From a checkpoint of a small masked image model: decoder layers 6, muon at rate 0.002.
Rows from block 1 of the decoder, named by matrix and row number. Rows with one number belong to one neuron. Each number is 500 + 25 x the weight over its row's rms, rounded and kept within 0 to 999. All counts start at 0. Numbers have three digits each. After the name is the row's rms in percent of the matrix's.
# fc1: MLP up (decoder.1.mlp.fc1.weight, 768x128), inputs 0-127
# fc2: MLP down (decoder.1.mlp.fc2.weight, 128x768, transposed), outputs 0-127
fc1.596 068:502480497525505459487490452477510492496504484531534462507505480483507468490525457503460453483511511515483553489490466508483488515448507508503513496475471498505544473493508468489520478460471531504498502488532474456526503509502466487563536529509528537527527504485530489509517514524499480530491500473490456513547513498502524498505514491557471469463472556517502532522480501525539513483450
fc1.597 062:499527512482506485530485528500452506515453491518534503479500480452486566466470478514524506477464499525504507475506477522494504499494531499537456490510487517497567502507520487525499479548477500496466504500498508489496502531463486530493492518542491442538511473503529481456481526469491477472486489499499482508504512462466485526511503526521553481488468500522504491488505563545472460495551
fc1.598 100:496508509543515463500519470521506494509519535511487510535547495466500533483527500474508515573479495508516487506505481473529530533524487496480496466513494512504492512464510509502521515468483461495480503422473485462493502486465484494508466527502548494496483483537496535518501535485509523437474471469504534509515536550540485486545475509487449509495480482476493512494529516498495456468538
fc1.599 135:486510520457521488440522468488480494560482501510491518513497496467530554563526485510462512451497504511499498465463498553472509470502488484505530511491469484464499542488478479503520496511476515498463544476471504456509501503486502488510529475548490497498501540535484528493475469532504481507498501530455485509561510496478520485565542533498488493488512518495495513496476516522499512529482
fc1.600 072:538500529510514467460510520494513483491475467480482504490542503546490529491496475443498523490498496462508506543535485515508465526497488474520457510524453520533461457479482556505458481479505495493465485530504474464550506514503513483494519512575547515507480519468506500487504469486512524546466541490490503480501499480525510511505492508464484518472452512469509523493483524486530496539500
fc1.601 106:502524508509510543456475511514485470485527477528470499546509505525564489478519499519521515522507495480510476484537477482522469478517497504479528493512488511527485460551515504514502522527517471457494525488493468495485497517464536491497582518464464492487486499534571510521464505499521510487453498472494483506455497473473489486516523476462550496465490515498450485507512510508503485491545
fc1.602 114:495489498520501493534442519495476522492511489511494539517523525533491515553480535481498507496533492492528493517527490414521489472554485444473483496460446533500457458505477523525491519506491527479495481474485473479522458484513456506487500498492496499544510529485486519501504481539491473534523524490518468523502517467540480512531544517498535527483502514489479506489492476499509541468482
fc1.603 042:489568476534476522464512507522535517488477487485522468552554512474482463519488503528493520484516504513498512488497453531510429533504468494519550506476525500525477472481497491492553476511534488482477550490519514469481511485490514495488478523519488493518508506510474534462512473526488487459477542507482492475515457542503485496467495490476474531471487488462485539480492478462512492526518
fc1.604 135:492503503514502525442499529496490544521486510500541473506533512505508512502499477470445454461507516512511482510515464510446443484494491497513510481490487494497447497505547545514510488460529465502480489461492519494523500504503499513536447508496505519505501525503501497473434538507514490505485503495505532510511471529533463542527526500488543530474531474507548493449489540516490512455514
fc1.605 142:504500468486510520473488530506491504505481438535533528493498482570504507494472477504500549483443511493487514498481532479487477489446517515497486539497486516496499502472445449522488516509465534494486503549491487492492517519537531506560523515497473486482491570510442479483497473491466534512515531520458508508507479500475493484477485497497535524512499473553524511494508502486497493531478
fc1.606 062:505483522523486527492475525483518491547486471550486533488524501506510520517514530453508539481468508506521490478499469471527530483506533470515482499497501494499473498476528511529514493470512514462486477507502482476498477463471493464469527498530508523520525483515518475515500497559497543553491484465538527488529507432531486495506548498514469525463435542546484480470491467492500521486484
fc1.607 046:492458510462538492517520481502507542504507463482515515502470504462505453497468455538479499492460490517520492528503540478473540499492494514472538501528484514519451488519492491492476490473465518521478495511501497506479535494449512507471513562493521519472512571477520505490492482499465495545473434523479496544531464488505487496498520511537533457479498512508499506524518499533483461490524
fc1.608 169:516537466481485496522517510492529500474511450514467535498471547455547508456522467548545482515495512502506455507504441504471516479481493499453494495500509500519447515476510528506485498526523463510501480503479482516554488482516519520509516528511483528452506511517505484502522539551508516491505493513447497467546490486519500483530508526492478561492450507495516464487513486528497508474504
fc1.609 090:466475497516475479478513479485513541499508506512489487489483533523470488482478520529530528496508432491466520545450492480508499470487458544542479494522532535485485447529498478536472471461478505494525462513506490492543486542472478496551483513529532505532492503487532522465488511524498517517497503512469509519510464508531476508487508506513512533498506523479487500509567481492537469547476
fc1.610 053:506524504499533532417517459515541509479506502517438513538537518494511466498525508551518513479546499477490508496484494472498480509487464497464541458471499496534518495510505524496528535462507463492494512523487490494546482495455502502461503532517464558494504499468534531496494466529467467483499491549464474523516490528493525520520506517521476511486506525500500493502472452495518490493487
fc1.611 139:494515545465489503481452507490482531455513510496516505489515491513520507521507480481525530480499507509449508473479521515516517453501482484537482502509489432498517480484466512453510507462484507510495525546488451529542450502535489531518501510502479482508533484503470524506519491485524520525510510527471448511534479531513565494478551475513534506484457498461509482500518486458518528493464
fc1.612 078:500497470536495517500504497523506529446511471471489494494531519487524468485492553509530480477467501519501511471493514488505516486483521473533542491543510517518504516492510502501499512528494521506507493555499526510503521503528476458560523485472492539498537459513480515480447466476478478542517501492521451515487512463473513465492528511493485477467530480500553522473485515473468449430500
fc1.613 082:447498492478490438488496504478484459467466492470474482479496507489509482557502505515492509497564492514493472520494480525492493519488539524505459544516463481481454511490527512505484537477529477522490461552478489493534507523520484477509506548515509500532521490500545505492482439541505490516490501509495497508488502558515475505496492502489450554499498541482502502528506521518509475476556
fc1.614 053:504540481525505488488483460480527507510488489532481498538485519525477493532510503471546493478466513515479498456515476492486514426526482519535527555487497511442498506513477498519544462492509521492513520493531469495504491518497498513474505527525498455491501495572476477514475501521456478476517514517489468526495505524487513478472537539509466550495458477477475560513496483492468489486489
fc1.615 057:465452447535480496527469470467476533453492538489525546519486473532517453521532466498505508490486453478559497526534517532532517521530490523523502524506513510471487528544491473507495489477495469495493450510498501462494518507532492495547517514510491490505502494514526482520460505501496503516483452485527483543493492507493487486518500522524467543532477532471484443527483518494487498510473
fc1.616 088:526547507487489550476475458513502484509502516528518505479464503503507498457521486550476522501517508489489483520435520501482547520521440568495529537524503499494504510523485513495493468496489494465525550490514479515523516470488557498484465521505446486476499500504523497529512490463469475504560519488471508507520525487468490519500478492509497446499525458493500513535514505501460516528498
fc1.617 059:476528495497493507451511503552531528522522480567566448503511505503480509528496510496499444524535490469487495497472492498486474489490501513531486477480460493453546522458539485526484515509527463489542472506484486439473504506492526493515480502523478501498506474507517517454550504512519487527519501503524484489481523511477514494438458495495514487508502504482526478516518530540537524505497
fc1.618 052:489534466547487458515497480487515514481504490502470517471491483529504477510489475548516516500492516498492469523502492505494473473481507528526500497517509506547472470510500521492469490563520464522453496419512523491494482463474501545514499526506491500491503495490500514492502510442541503522484413488504521510480533519512531509535461489535532486469498554493489491493458478540485507516511
fc1.619 071:493479494487459538468524485523493514485482523512515500520495501478498519494487496486515507494482489483517494512517485473506501506468509434493494532513485520525492498507492506477496461486550482579520537540499527521493517504542554515472481467501519536528482498480535472483493529481515498504428426526465495478475515476469515515510474513512519469473492459515462554518493506488503514478551
fc1.620 052:523495480486488473467508520488539476514499451502512447466506448500529500504514511499499564529511491462480493496542511542502524522518506485461550566525489468528524491478481503495523543490518500513516487509484510473488506467470497503500506500495519514484475523503540520468493503476474517474511522462524483525514535521535520517505530513454442464493536449496493507518481488442475512520499
fc2.596 078:521519545539494500473515505526480452494468535478518496506484481502448529495465490536473543501507514502526457508517482477455491512515494492527502509505527462490475462524512479469457481551484490516474514544481514526519493507509474515484470549456525476456468516518488506487502510488507493473477484557490535475486477496506497473521510551473505492519500473526510505461509536561517479461504
fc2.597 060:513471495485514522479492455472496506490516484506492499493496489489469492492497533505510481557511474461510482532495540521506486503519513507471498511509449484491484480496481529506483520487502522526529485535500467505504484464533534493479513480464498554484519511469454526503499463517513490577505495521553495475506466573547511446481501507497481490463483508485511506493458465482564529533511
fc2.598 100:482459475468496519468465508459467515537493499488476530478534477555519474462486467507470513526498475498523507536481439518510469484483533495507532500511489493487499475503498519499534514510574505475516470500518549543489498506475492492495526521523481501480474467478490494498495492450482503547495523478540480488491516485473477523472541503505501466535491507502518493500519565515530509517559
fc2.599 108:472530527507505530508491509500536483504522564485504453543504491504564496465507491500560467527481511498487490464493540488502518524493524504476531453478508505495507512472514526521529456502435465493501495497463491483510535519492536478506497467518493492497514485518543485523534491461526515507487495481447529498474480496505541481483456482501523493472495507498482534475497470518476471562476
fc2.600 091:500473478540523504562503502511507508538516513491485499478472512493507512532509480519471497497495460504429444479461443494519449477533555528511476485488511536490534528479519491491496515495496510531502563480506522528467492510486453499505514490491491525510520520476450514513511533494518523493498437556458499489506509488504494477495493487487480487532495525529477509500474559478494497506493
fc2.601 136:502481472506528449505467494504475522496458505482523546475466514517462532528490525475469512486515492531500491516523527503473535479548516494492508523484510475517495529478529498472500492485474487437494527507472537487505498520537515512529485470524544518481519502525442513524490456513554497525514484472532472495513472540518461518507433516493480520510506467450523523517493496487511488472470
fc2.602 103:525501491489490511499476530434480511458497524526539522483479487536501485492488483513498489551493477518476518502528459541478438516535526557511465495506516488519520453478493485491536493484511522469524525523509497458465512506484511514481528550465507459459471514563459502459528499466479474488473505481516474472518503527518530533525517513484513516502492533509502491485510498505469485533486
fc2.603 044:487453543517483488526471541510533522499540447499483508533475509482508532468501459517492508519479479493430531510478498474501514498466534511476465468495519507472506463513494469535534501510508529481515469501473445546500490488548521469546514478490493505491526521512498503513477510507468478526493468500539492485525511500542510529518535501537478518502480480503471448478490510545484468519478
fc2.604 154:495523495540501486497547474490483550489509497475513489523509521467502517480520522508553510508497503490492493521514507467482457510457490490481502517512520511489504445551505508517489487481504547497511470521488519508491480469529481502478518503505483499460515562454487491490495508487509512478507514463502490496484527461483529460485528524484469511544480514454481467554488447559550467463547
fc2.605 127:504471493475472478458532432519483537537520554487470521501543500521479509485511482532488508533460479481520500522444504522509477476487485481509497475503495526519521503486527525499498515482501489519475499513461515509542493463511496535492567483529508502499532519488493501484529503450493511532492446476523486523515528494497518468492555509461463476477475468517479504498527538539495453505496
fc2.606 064:467545489507474491501503494485492501519496521515448506496488469530491510551506502511473480505550485526510525497447546512481540485494504542471503486507484502509509529473487486528462516514482537506545548489495494500471503447529515482477456465480444474536501545508498512473554514525499492490494543543507487480517468529452479498510486497472471450489497537546508502499489506478529513509501
fc2.607 048:501529502517474475524500534493582506476519564491488483451477501544526537503514532439516496481510501485515457498511541509532475482467487481504478483503486469488530505521476501535499483519470503511508461493448472519509489497504499526525506490535515488506471458500513537506510532454512512496485525521509503454442490474500520516548516485483498513495527528495498447478517497528499528464512
fc2.608 191:503506534522496543467479481501452513491492495495555512517524470462465498482449531542518518485462486490539525445534489470518511497515511505513491502504480531501476543510512473468530478538515453516493538483537495505508499488476478489477516472487523506470503488499446491519456550514515492535486531520477490482517501513467489481518514493528529507479514549476473481535491467484538456495534
fc2.609 095:427527505526490496499533501537448505507492519496533511494492462521469520473551527462496528478506508451452488479506452485513493519467488484505487511490512504494499515497501475477458552501472513473505524501560525502474478521562521528454462489511475523495473491492458489546543485474509487469467490515537495546491489504517503513517510482508547469508512491530517502517485505487488512508522
fc2.610 050:487486517528448491537516543483517497527555513490540492528478469551492479527514522443510491521517485536520491491486489492518540515508519502517498536528487473476498510517497472537470485539468490484504476477453473484499480478539524482567482459466494452516486494547514489499512526458503514500498533506514497449527492493457502525514493477455543470491508486507518476490514526505477519511514
fc2.611 131:518500483515482505500524491548479505526450508493507489503523461501518487471530488487535538542521495492496494529530457520514459550548439485467501521485520483522571539529523479495500488497514498523495502479510508476482492496478491511478516463498504473442480450496455509484478493502483522522496496495474514494478511505555508496451528506537527509488500458541486497467488479539530493526535
fc2.612 070:499487547457466514510488521488515507538522487476479493484522533478520535535496532512489496489519493477470475505490505498493497453504518519501472497520507487524513503484478503544452490536514472530495466545520499519458513482485500511510522496518516441491479511493537470505496477532562525500502521547481560481467465548529488514528511481450480521473494494471483453488479473488554505509463
fc2.613 091:474496444478520498493503519534494481533512472520557496485472529466494461527510480506534538500494499460520524484534481514519499539511521483481512487515474528512510523444513495516522510473513442514489524490496530518464525504490468506536495485538468509489513463465506516524513540476524500501504452554501485507519511488525563503482528501457487484488463485443512467519491498467465527480483
fc2.614 058:484509497491492484549489486481480504516506545463462505539470532467519500512474515514490491549489497492511506508496514479506524523498520481491552450455468494522507464496519495555484527508512497473473458507495517467502496534504552545517500478505491514513505543498465555468533473488485445516485514504496497511479473498463492519526472552504474488535469495478507448520469482523516518543472
fc2.615 068:500533474455494523483494494523550463491483474515506529467485489428477530533511474506485534487526467537527489494502481507492493534519489478449530491486566517484516504510466491497525498470499503495508529467515520511516484522525499514496475535520508515483513513511483511517534489537487509501460551535464502524504484472502482543514499464450523493513533421481483495489498528473471516477471
fc2.616 088:554475462484509453528516529522492491499509523525500479531483539506480530490485461502508504482522514495557508518487495504531505530496511487497485504511481486469510486498464487541475496483486465456465481492495540494497521465503500486545456501487514493543505473507496505512534534512495484470545505546512501489503476510516530460487511512529504494483458444509558500554456455506487503532441
fc2.617 065:513424531500468493510471524507472535424527518481481510499519495492491503493470488510461502510481502510468524506480506484499505546540507516485565519512506454511470489496519521484484506513483539496475470520488468554519495494501490519511508495486459484517528524486530519513513515496475494445510519456497478460505474542542540484509525499535473519492497511525449493518460508531508546490508
fc2.618 056:504441526472503503541516520471503513514517497521537497532497490545504526489495484467502470502511493490522486504536509460519513472500502484487482486484487517488521562469517496513517489445478493510540470580510513504500482482504495491473492494488523493537476523445491496503514478558489500466512596511531489482493473482494505497479526494532505479510494441498525486500536533489509492463477
fc2.619 082:499498488486556483493457496481493523480504501514470479540514483508494469497494510547474516507496502522503520535511518536497493490507525544465503483499490512480497488478486511499532509505512525570505495485458443467527494509485538497523530529502446493505487465509485525484496481529504539527470583410473500498470509503510478488483505476472485502453497515493486489456492498508531510542501
fc2.620 055:529527488439504500506478492508507517482525523503504479487494535499470434515464493472452485512529504520504508495457486483497503517467497491536498500506463531486472521472482502552494495512488493550517493543500488514469502469536454517507466496520510511480517459448505465491507526512451486509501482519560561510506501488493456495470513498488502526500455532498511540510554506525545504512505