From a checkpoint of a small masked image model: batches of 192.
Rows from block 5 of the encoder of a small masked image model, named by matrix and row number. Rows with one number belong to one neuron. Each number is 128 + 24 x the weight over its row's rms, rounded and kept within 0 to 255. All counts start at 0.
After each neuron's rows are labels from the 100 images, of 14976, where the neuron reaches its highest value: "strongest on" is what is common among them. Only what is clearly more common there than usual is listed. The data: photos of plants, animals and fungi (iNaturalist).
# fc1: MLP up (encoder.blocks.5.mlp.fc1.weight, 960x160), inputs 0-53
# fc2: MLP down (encoder.blocks.5.mlp.fc2.weight, 160x960, transposed), outputs 0-53

fc1.676 [140 158 115 144 136 133 100 147 109 159 132 162  94 125 145 114 119  97 161 133 113  57  82 133 154  85 113 102 153 117 116 132 115 133 127 101 133 141 113 107 120 134  80 116 140 122 101 147 173  72 146 167 148 123]
fc2.676 [125  85 105  90 150  86 146 133 130 159 106  97 161 148 142 201 142 141 141 126 125 145 174  95 124 141 146 165 127  74 112 100 177 125 150 147 132 106 133 170 119 107 125 130  95 111 143 110  94 162 104  97 118 133]
strongest on: phylum Arthropoda

fc1.246 [125 121 150 129 152 116 120 153 117 114 126 113 140 158 162  98 150 131 129 167 140 138 110  91 101 132 123 116 129 144 147 107 121 139 147 161 121 104 103 154 117 144 177 127 116 126 169 167 160 149 150 121 146 121]
fc2.246 [156 100 128 102 154 116 135 109 124 108 111 132 170 143 141 210 146 131 127 102 123  89 115 138  99 117 140 119 155 106 124 155 128 161 112 163 124 113 126  74 113 182 109 141 159 156 116 114 122  83 163 122 136 116]
strongest on: class Aves; phylum Chordata

fc1.53 [ 85 123 167 171 139 121 161  65 115 121 133 113 125 132 159 134 151 132 118 150  85 162 165 140 109 124 140  86 114 163 125 115 118 121 106 124 106 145 152 112 153 189 136 142 164 124  94  60 119 125 149 111 125 148]
fc2.53 [127 166 156  99 126 116 175 121 145 148 113 138 103 106 142 106 132  94  91 137 148 113 164 136 130 133 160 160 143 133 140 119 144 106 102 142 145 117 100 116 112 124 181 115  79 175 148  73 143 138 116 119 143  92]
strongest on: phylum Tracheophyta; kingdom Plantae

fc1.113 [116 125 124 118  88 158  99 113 114 109 122 148 172 106 142 120  90 136 134 123  97 123 106 168 172 109 104 109 178 123 146 151 116 129 135 116  85  95  99 148 134 113 108  82 167 126 152 116 118  96 128 144 179 139]
fc2.113 [124 119 115 126 171  88 122 114 141 142 131  96 112 137 129 147 161 132  97 122 176 126 149  98  91 141 189 138  73 114 140  73 130 168 129 120 203 116 147 100 139 129 167 158  58  86 165 112 135 136 115 142 115 100]
strongest on: phylum Arthropoda

fc1.244 [151 133 137 134 117 147 135 136 133 114 110 131 162 134  98 150 115  96  88 158 129 107  91 134 108 158 143 104 142 128 134 163  69 114 161 122 145 117 123 126 194 150 137 130 157 136 140 139 158  98 121 138 133 101]
fc2.244 [117 181 117 116 126 106 100 149 146 153 113 145 131 124 154 114 163 176 133 114 131 146 154 144 161  76 154 120 128 138 107 102 166 148 128 123 140 171 115 120  92  76 134 132  92  93  89 148 136  96 108 162 135 130]
strongest on: class Insecta; phylum Arthropoda

fc1.712 [112 159  96 140 157  84 119 152 156 162 119 156 172 113 146 139 148 128 120 117 129  89 168 147 167 151  94 109 143 144 101 149 131 137 136 153 171 116 143 141 157 145 157 160  89 103 131 142 137 173  83 191 134 131]
fc2.712 [138 131 188 137 143 167  75 146 133 108 106 162 140 147 127 126 147 173 150 165 123 144 127 140 123 142  73 103 132 132  98 106 127 127 156 143 106 165 147 109 170 124 141 122 149 126  85  72 130  91 125  69 142  90]
strongest on: order Passeriformes

fc1.388 [137 154 133 175 123 128 100 108 143 126 120 124 125 100 121 131 154 145 127 115 112  91 118 123 113 130 127  90 116 142 110 118 101 146 161 146 118 146 137 149 155  98 147 145 155 142 128  91  76 126 101 174  99  93]
fc2.388 [138 142 140  98 117 133 127 104 115 143 117 158 127 137  90 169 112 120 101 114 130  84 113  86  50 127 123 150 112 164 154 126 158 154 131 128 145 112 101 113 100 152 137 132 130 119 162 109 163 114 151  82 143 144]
strongest on: order Anseriformes; family: Anatidae

fc1.693 [122 128 148 136 147 143 120 132 182  78 126 121 125 143 165 109 121 157 114 120 112 134  94  94 115 134 148 118 156 111 118 109  84 139 150 120 152 116 145 125 148 138 127 127 157 171 150 141 154 167 128 124 130 126]
fc2.693 [113 105 140 109 166 131 112  80 133 185 139 117 145 142 127 155 154 152 115 116 128 133 121 154 125  87 111 119  99 147 124 180 137  96 128 155 143 112 154 115 117 179 138 119 147 115 130  90  91 108 130 104 122  91]
strongest on: class Aves; phylum Chordata

fc1.202 [140 136 127 157 155 123 109 120 140 165 137 150 107 125 114 125 133 122 123 144 120 139 148 151 141 131 159 129 113 142 135 109  81 174 139 118  83 213 111 115 172 112  88  93 138 100  81 117 113 128 136 127 118  68]
fc2.202 [162 189 142 168 159  66 118 111 154 133 151 126  99 119 128 126 135 135 123 167 103 144 140 113 148 146 155 146 134  98  99 135  96 107 120  89 141 153 128 151 192 147 143 139 115 112 132 142 116 149 117 147 137 148]
strongest on: class Insecta; phylum Arthropoda

fc1.30 [151 132 126 161  79 121 128 127 106  96 165 142 137 104 116 139 111 146 159 129 133 124 108 190 133 138  62  99 155 138 134 185  94 105 111 191 104  98 125 164  97 131 106 133 147 144 148 158 146 132  87 119 156 146]
fc2.30 [141 128 123 114 166 111 167 145 150 128 109 114 114 145 136 148 154 160  95 122 129 105 155  89 100 164 164 122 111 121 130 100 130 153 136 135 128 126 132 163 143 158 115 125  98 168 108 121 155 115 125 165  94  98]
strongest on: order Anseriformes; family: Anatidae

fc1.591 [123  97  98 143 128 151 145 128 170 129 134 151 175 102 139 172 153 150  90 135 121 114 111  97  96 149 121 116 101 134  87 144 117 154 101 182  84 138 131 132 115 147 136 104  99 136 139 127 138 132 119 119 118 121]
fc2.591 [133 123 110 127 139 149  84 108 104 149 105 146 139 146 116 134 116 148 111 114 138 110 116 156 153 160 139 125 164 101 164 131 126  79 111 140 128 141 153 125 120 151 128  76 121 169 105 107  93 130 154 120 150  96]
strongest on: phylum Tracheophyta; kingdom Plantae

fc1.720 [106 149 135  80 151 108 136 155 115  93 116 136 156 169 107 110 102 138  99 123 125 154 141 135 108 128 122  94 127 130 101 140 105 161 147 102 128 129 151 159 134 181  80 131 120 135 177 145 112 125 129 136  99 119]
fc2.720 [141 151 123 126 157 173 115 120 121 131 132 153 146 142 162 179 131 137 112 156 134 123 112 135 101  65 130 103 100 147 145 134 112 118 105 110  97 124  94 121 104 150 111 148 146 154 112 132 139 125 157 162 133 134]
strongest on: class Aves; phylum Chordata; order Passeriformes

fc1.184 [164  91 121 121 123 111  61 130 122 129 151 142 158 145 135 133 101 141 136 111 120 136 143 129 136 126 155 118 101 152 128 181 154 103 143 135 118  76 110 168 157 108 134 123 120  91 127 142 137 175 122 149 127 119]
fc2.184 [ 98 106 125 136  95  72 155 114 130 105 144 133 117  84 169 128 115 131 115 137 142 153 145 164 122 118 130 116  98 143  78  99 181 185 145 122 146 121 122 138 155 137 142 136 113 119 107 131 131 158 105 199 141 131]
strongest on: phylum Arthropoda; class Insecta

fc1.589 [139 143 127 123 153 122 111 130 127  96 129 121 118  92 108 112 144 158  78 148  82 177 140 120 101 145 100 130 120 123 126  93 152 114 142 155 126 118 126 161 145 116 150 126 121 147 124 144 116 100 131 152 134 114]
fc2.589 [141  81 145 116 124 144 109 110 129 150  99  91 111 135 121 135 153  79 135  97 200 142 128 125  95 171 161 131 133 154 123  96 146 117 125 160 149 162 115 133 140 138  99 155 108  99 127 147 135 137 139 117 160 107]
strongest on: phylum Tracheophyta; kingdom Plantae; class Magnoliopsida

fc1.670 [123 154 132 100  85 132 154 100 125 136 116 128 166 140 146 125 146 141 125 115 145 125  90 121 140  99 136 102 143 154 136 138 106 133 155 167 119 142 159 127 107 112 133 105  88 126 125 161 133 106 148 108 108 102]
fc2.670 [159 134 151 117 147 120 135 181 108  99 133  83 132 120 145 118 152 151  82 111 112  98 149 159 122 120 118 151 140 128 164 152 134 161 146 153 127 140 125 158 138 134 185 113  96 144 107 123 111 108 113 144 135 126]
strongest on: class Insecta; phylum Arthropoda; order Lepidoptera

fc1.147 [ 99 110 161 110 130 143 153 106 151 114 175 115 112 105 119 120 120 132  89 102 129 121 148 109 100 143 133 114  92 145 124 133 158 131 147 136 103 160 160 129 131 109  97 181 130 139 110 105 142 114  53 178 121 133]
fc2.147 [ 72 171  91 125 102 124 164  92 120 140 127 134 133 129 133 147 120 154 120 155  76 139 158 145 146 130 160  83 129  85 110  89 152 113 102 103 104 135 135 147 127 129 109 185  61 145 129 127 105 129 153 116 117 175]
strongest on: class Aves

fc1.394 [143 148  98 131  86 114 146  95 118 161 111 151 145 166 101 123 129 157 121 109  64 154 131 144 128 156 134 151 144 168  90 145 158 152  87 148 101 147 110 143 114 155 138  98 124 116 137 134 102 112 171 118 147 105]
fc2.394 [102  92 133 127 148 125 100  89 108  99 162 131 140 164 105 155 121 152 130 126 147 121 149 127 152  91 163 139 128 119  72 135 130 137 151 117 134 165  75 140 140 135 136 150 160 108 107 140 149 134 125 134 114 169]
strongest on: class Insecta; phylum Arthropoda

fc1.292 [140  99  80 144  82 169 123 138 106 127 154 150 165 157 140 128 135 117 113 106 134 139 114 126 121 103 113 155 166  79 164 141 114 151 130 131 177 121 118 140 136 108  82 111 134 116 171 138 119 141 123 123 189 110]
fc2.292 [154 148 151 162 156 151 117 137 138 143 102 110 143 135  87 137 154 137 135 112 143 140 206 125 129 123 157 140  87 129 167 106 133 133  92 152 118 166 116 103 141 133  75 132  75 111 134 106 136 135 103 122 136 117]
strongest on: phylum Arthropoda; class Insecta

fc1.2 [ 77 106 133 151 152 126 102 121 129 157 147 112 128 145 172 128 107 118 125 112 139  89 147 101 113 165 154  95 124 164 120 109 130 106 103 124 131 142 129 142 141  84 137 141 166 107 172 109 136 118 105 159 158 119]
fc2.2 [185 180 121 153 102  89 137 134 137 120 120 144 134 173 101 135 131  69 108 135 134 101 155 146 130  90 146 168 137 146 143 114 138  63 112 123 147 144 119 112  97 113 141 140 140 168 161 106 136 138 100 105 144 125]
strongest on: class Aves; order Passeriformes

fc1.38 [156 106 142 119 147 143 141 116  84 109 120 119 122 126 144 158 160 106 119 105 123  90 101 121 114 158  87 168 149 123 111 143  94 137 152  99 107 115 135 119 143 117 119 125 158 146 104 175 127 101 129 137 111 180]
fc2.38 [136 122  77 144 176 139 151 178 129 145  97 105 140  97  90  94 121 121  81 152 104 124  70  93 131 126 148 158 111 125 147 148 133 164 139 153 146 189 120 139 120 137 117  89 112 124 170  83 131 149 153 120 134  70]
strongest on: order Anseriformes; family: Anatidae

fc1.739 [127 110 135 141 136 134 117 143  86  89 119  92 134 124 154  68 120 112 126  95 124 138 156 182 119 108 133 115 123 135 132 157 133 148 109 127  95 144  81 130 140 126  84 127 111 112 149 116 116 105  88 115 122 126]
fc2.739 [168 138 113 122 108 126 105  89 171 148 159 102  97 170 122 147 146 137 117 179 130 148  54 161 132 111 140 121 121  95 135 114 127 120 104 142 132 126 139 111 134 165  95 121  79 129 155 128 110 163 161 140 155 141]
strongest on: order Anseriformes; family: Anatidae

fc1.183 [128 111 147 140  90 115 140 120  94 108 150 160 156 153 126 104 103 152 174 146 100 135 126 105  85 175 147 131 167 170 153 110 112 117 115 156 142 105 113 140 176 110 111 105 112 153 116 131 120 165 127  96  92 124]
fc2.183 [142 142 170 128 129 145 104 142  89 127  95 103 164 139 162 137  87 107 127 113 100  93  75  97 100 148 101 122 150 125 103 112 137 126 145 115 160 168 143  75 141 124 153 164 103 113  98 180 109 121 116 123 146 136]
strongest on: order Passeriformes

fc1.164 [141 149 114 116 144 110 151 145  94 158  84 116 145 117 138 142 122 121 167 148 126 139 158 146 138 153 131 130 130 185 109 178 166 117  95 107 156 104 132 136 143 143 139 109 133 113 137 149 109 148  96 117 131 139]
fc2.164 [142 131 130 104 113 160 118  99 126 103  77 174 159 133  99 140 140 129 153 158 134 140 146 143 122 153 158 117 104 120 111  63 164 145 138 123 156 132 152 110  95 151 137 144 154 126 148 150 116 112 112 127  84 133]
strongest on: class Insecta; phylum Arthropoda; order Coleoptera; family: Coccinellidae

fc1.467 [116 176 154 134 101 103 107 102 160 132  99 120 145 156 114 142 139 105 114 148 124 153 136 134 159 156 105 148 153 147 139 103 144 142 126 111 146 180 131 133 156  99 155 126 128 114 122 141 147 108  70 149 127 118]
fc2.467 [190 141 133 117 102 120  97 110 103 141 185 163 139 114 150 100 127 143  81 131 128  74 174 175 108 109 114 121  95 113 139 114 178 120 117 151  93 170  95 121 122 156 142 124 146 170 168 138 130 138 113 142 138 119]
strongest on: class Aves; order Passeriformes

fc1.156 [135  51 155 128 152 118 139 109  91 151 125 124 147 138 146 126 139 126 118 129  83  89 110  96 113 101 138 146 165 135 145 117  83  98 160 158 115 123 144  99 162 141 121 157 120 139  97 151 113  97 111 118 108 175]
fc2.156 [127 122 159 145 123 139  86  90 119 134  98 131 143  92 174 128  82 150 146 129  70 123  94 168 128 131 138 131 164 119 112 137 127 140 130 176 137 123  92 124 115 166 132 116 135  82 116 132 103 147 136 109 179 122]
strongest on: class Aves; order Passeriformes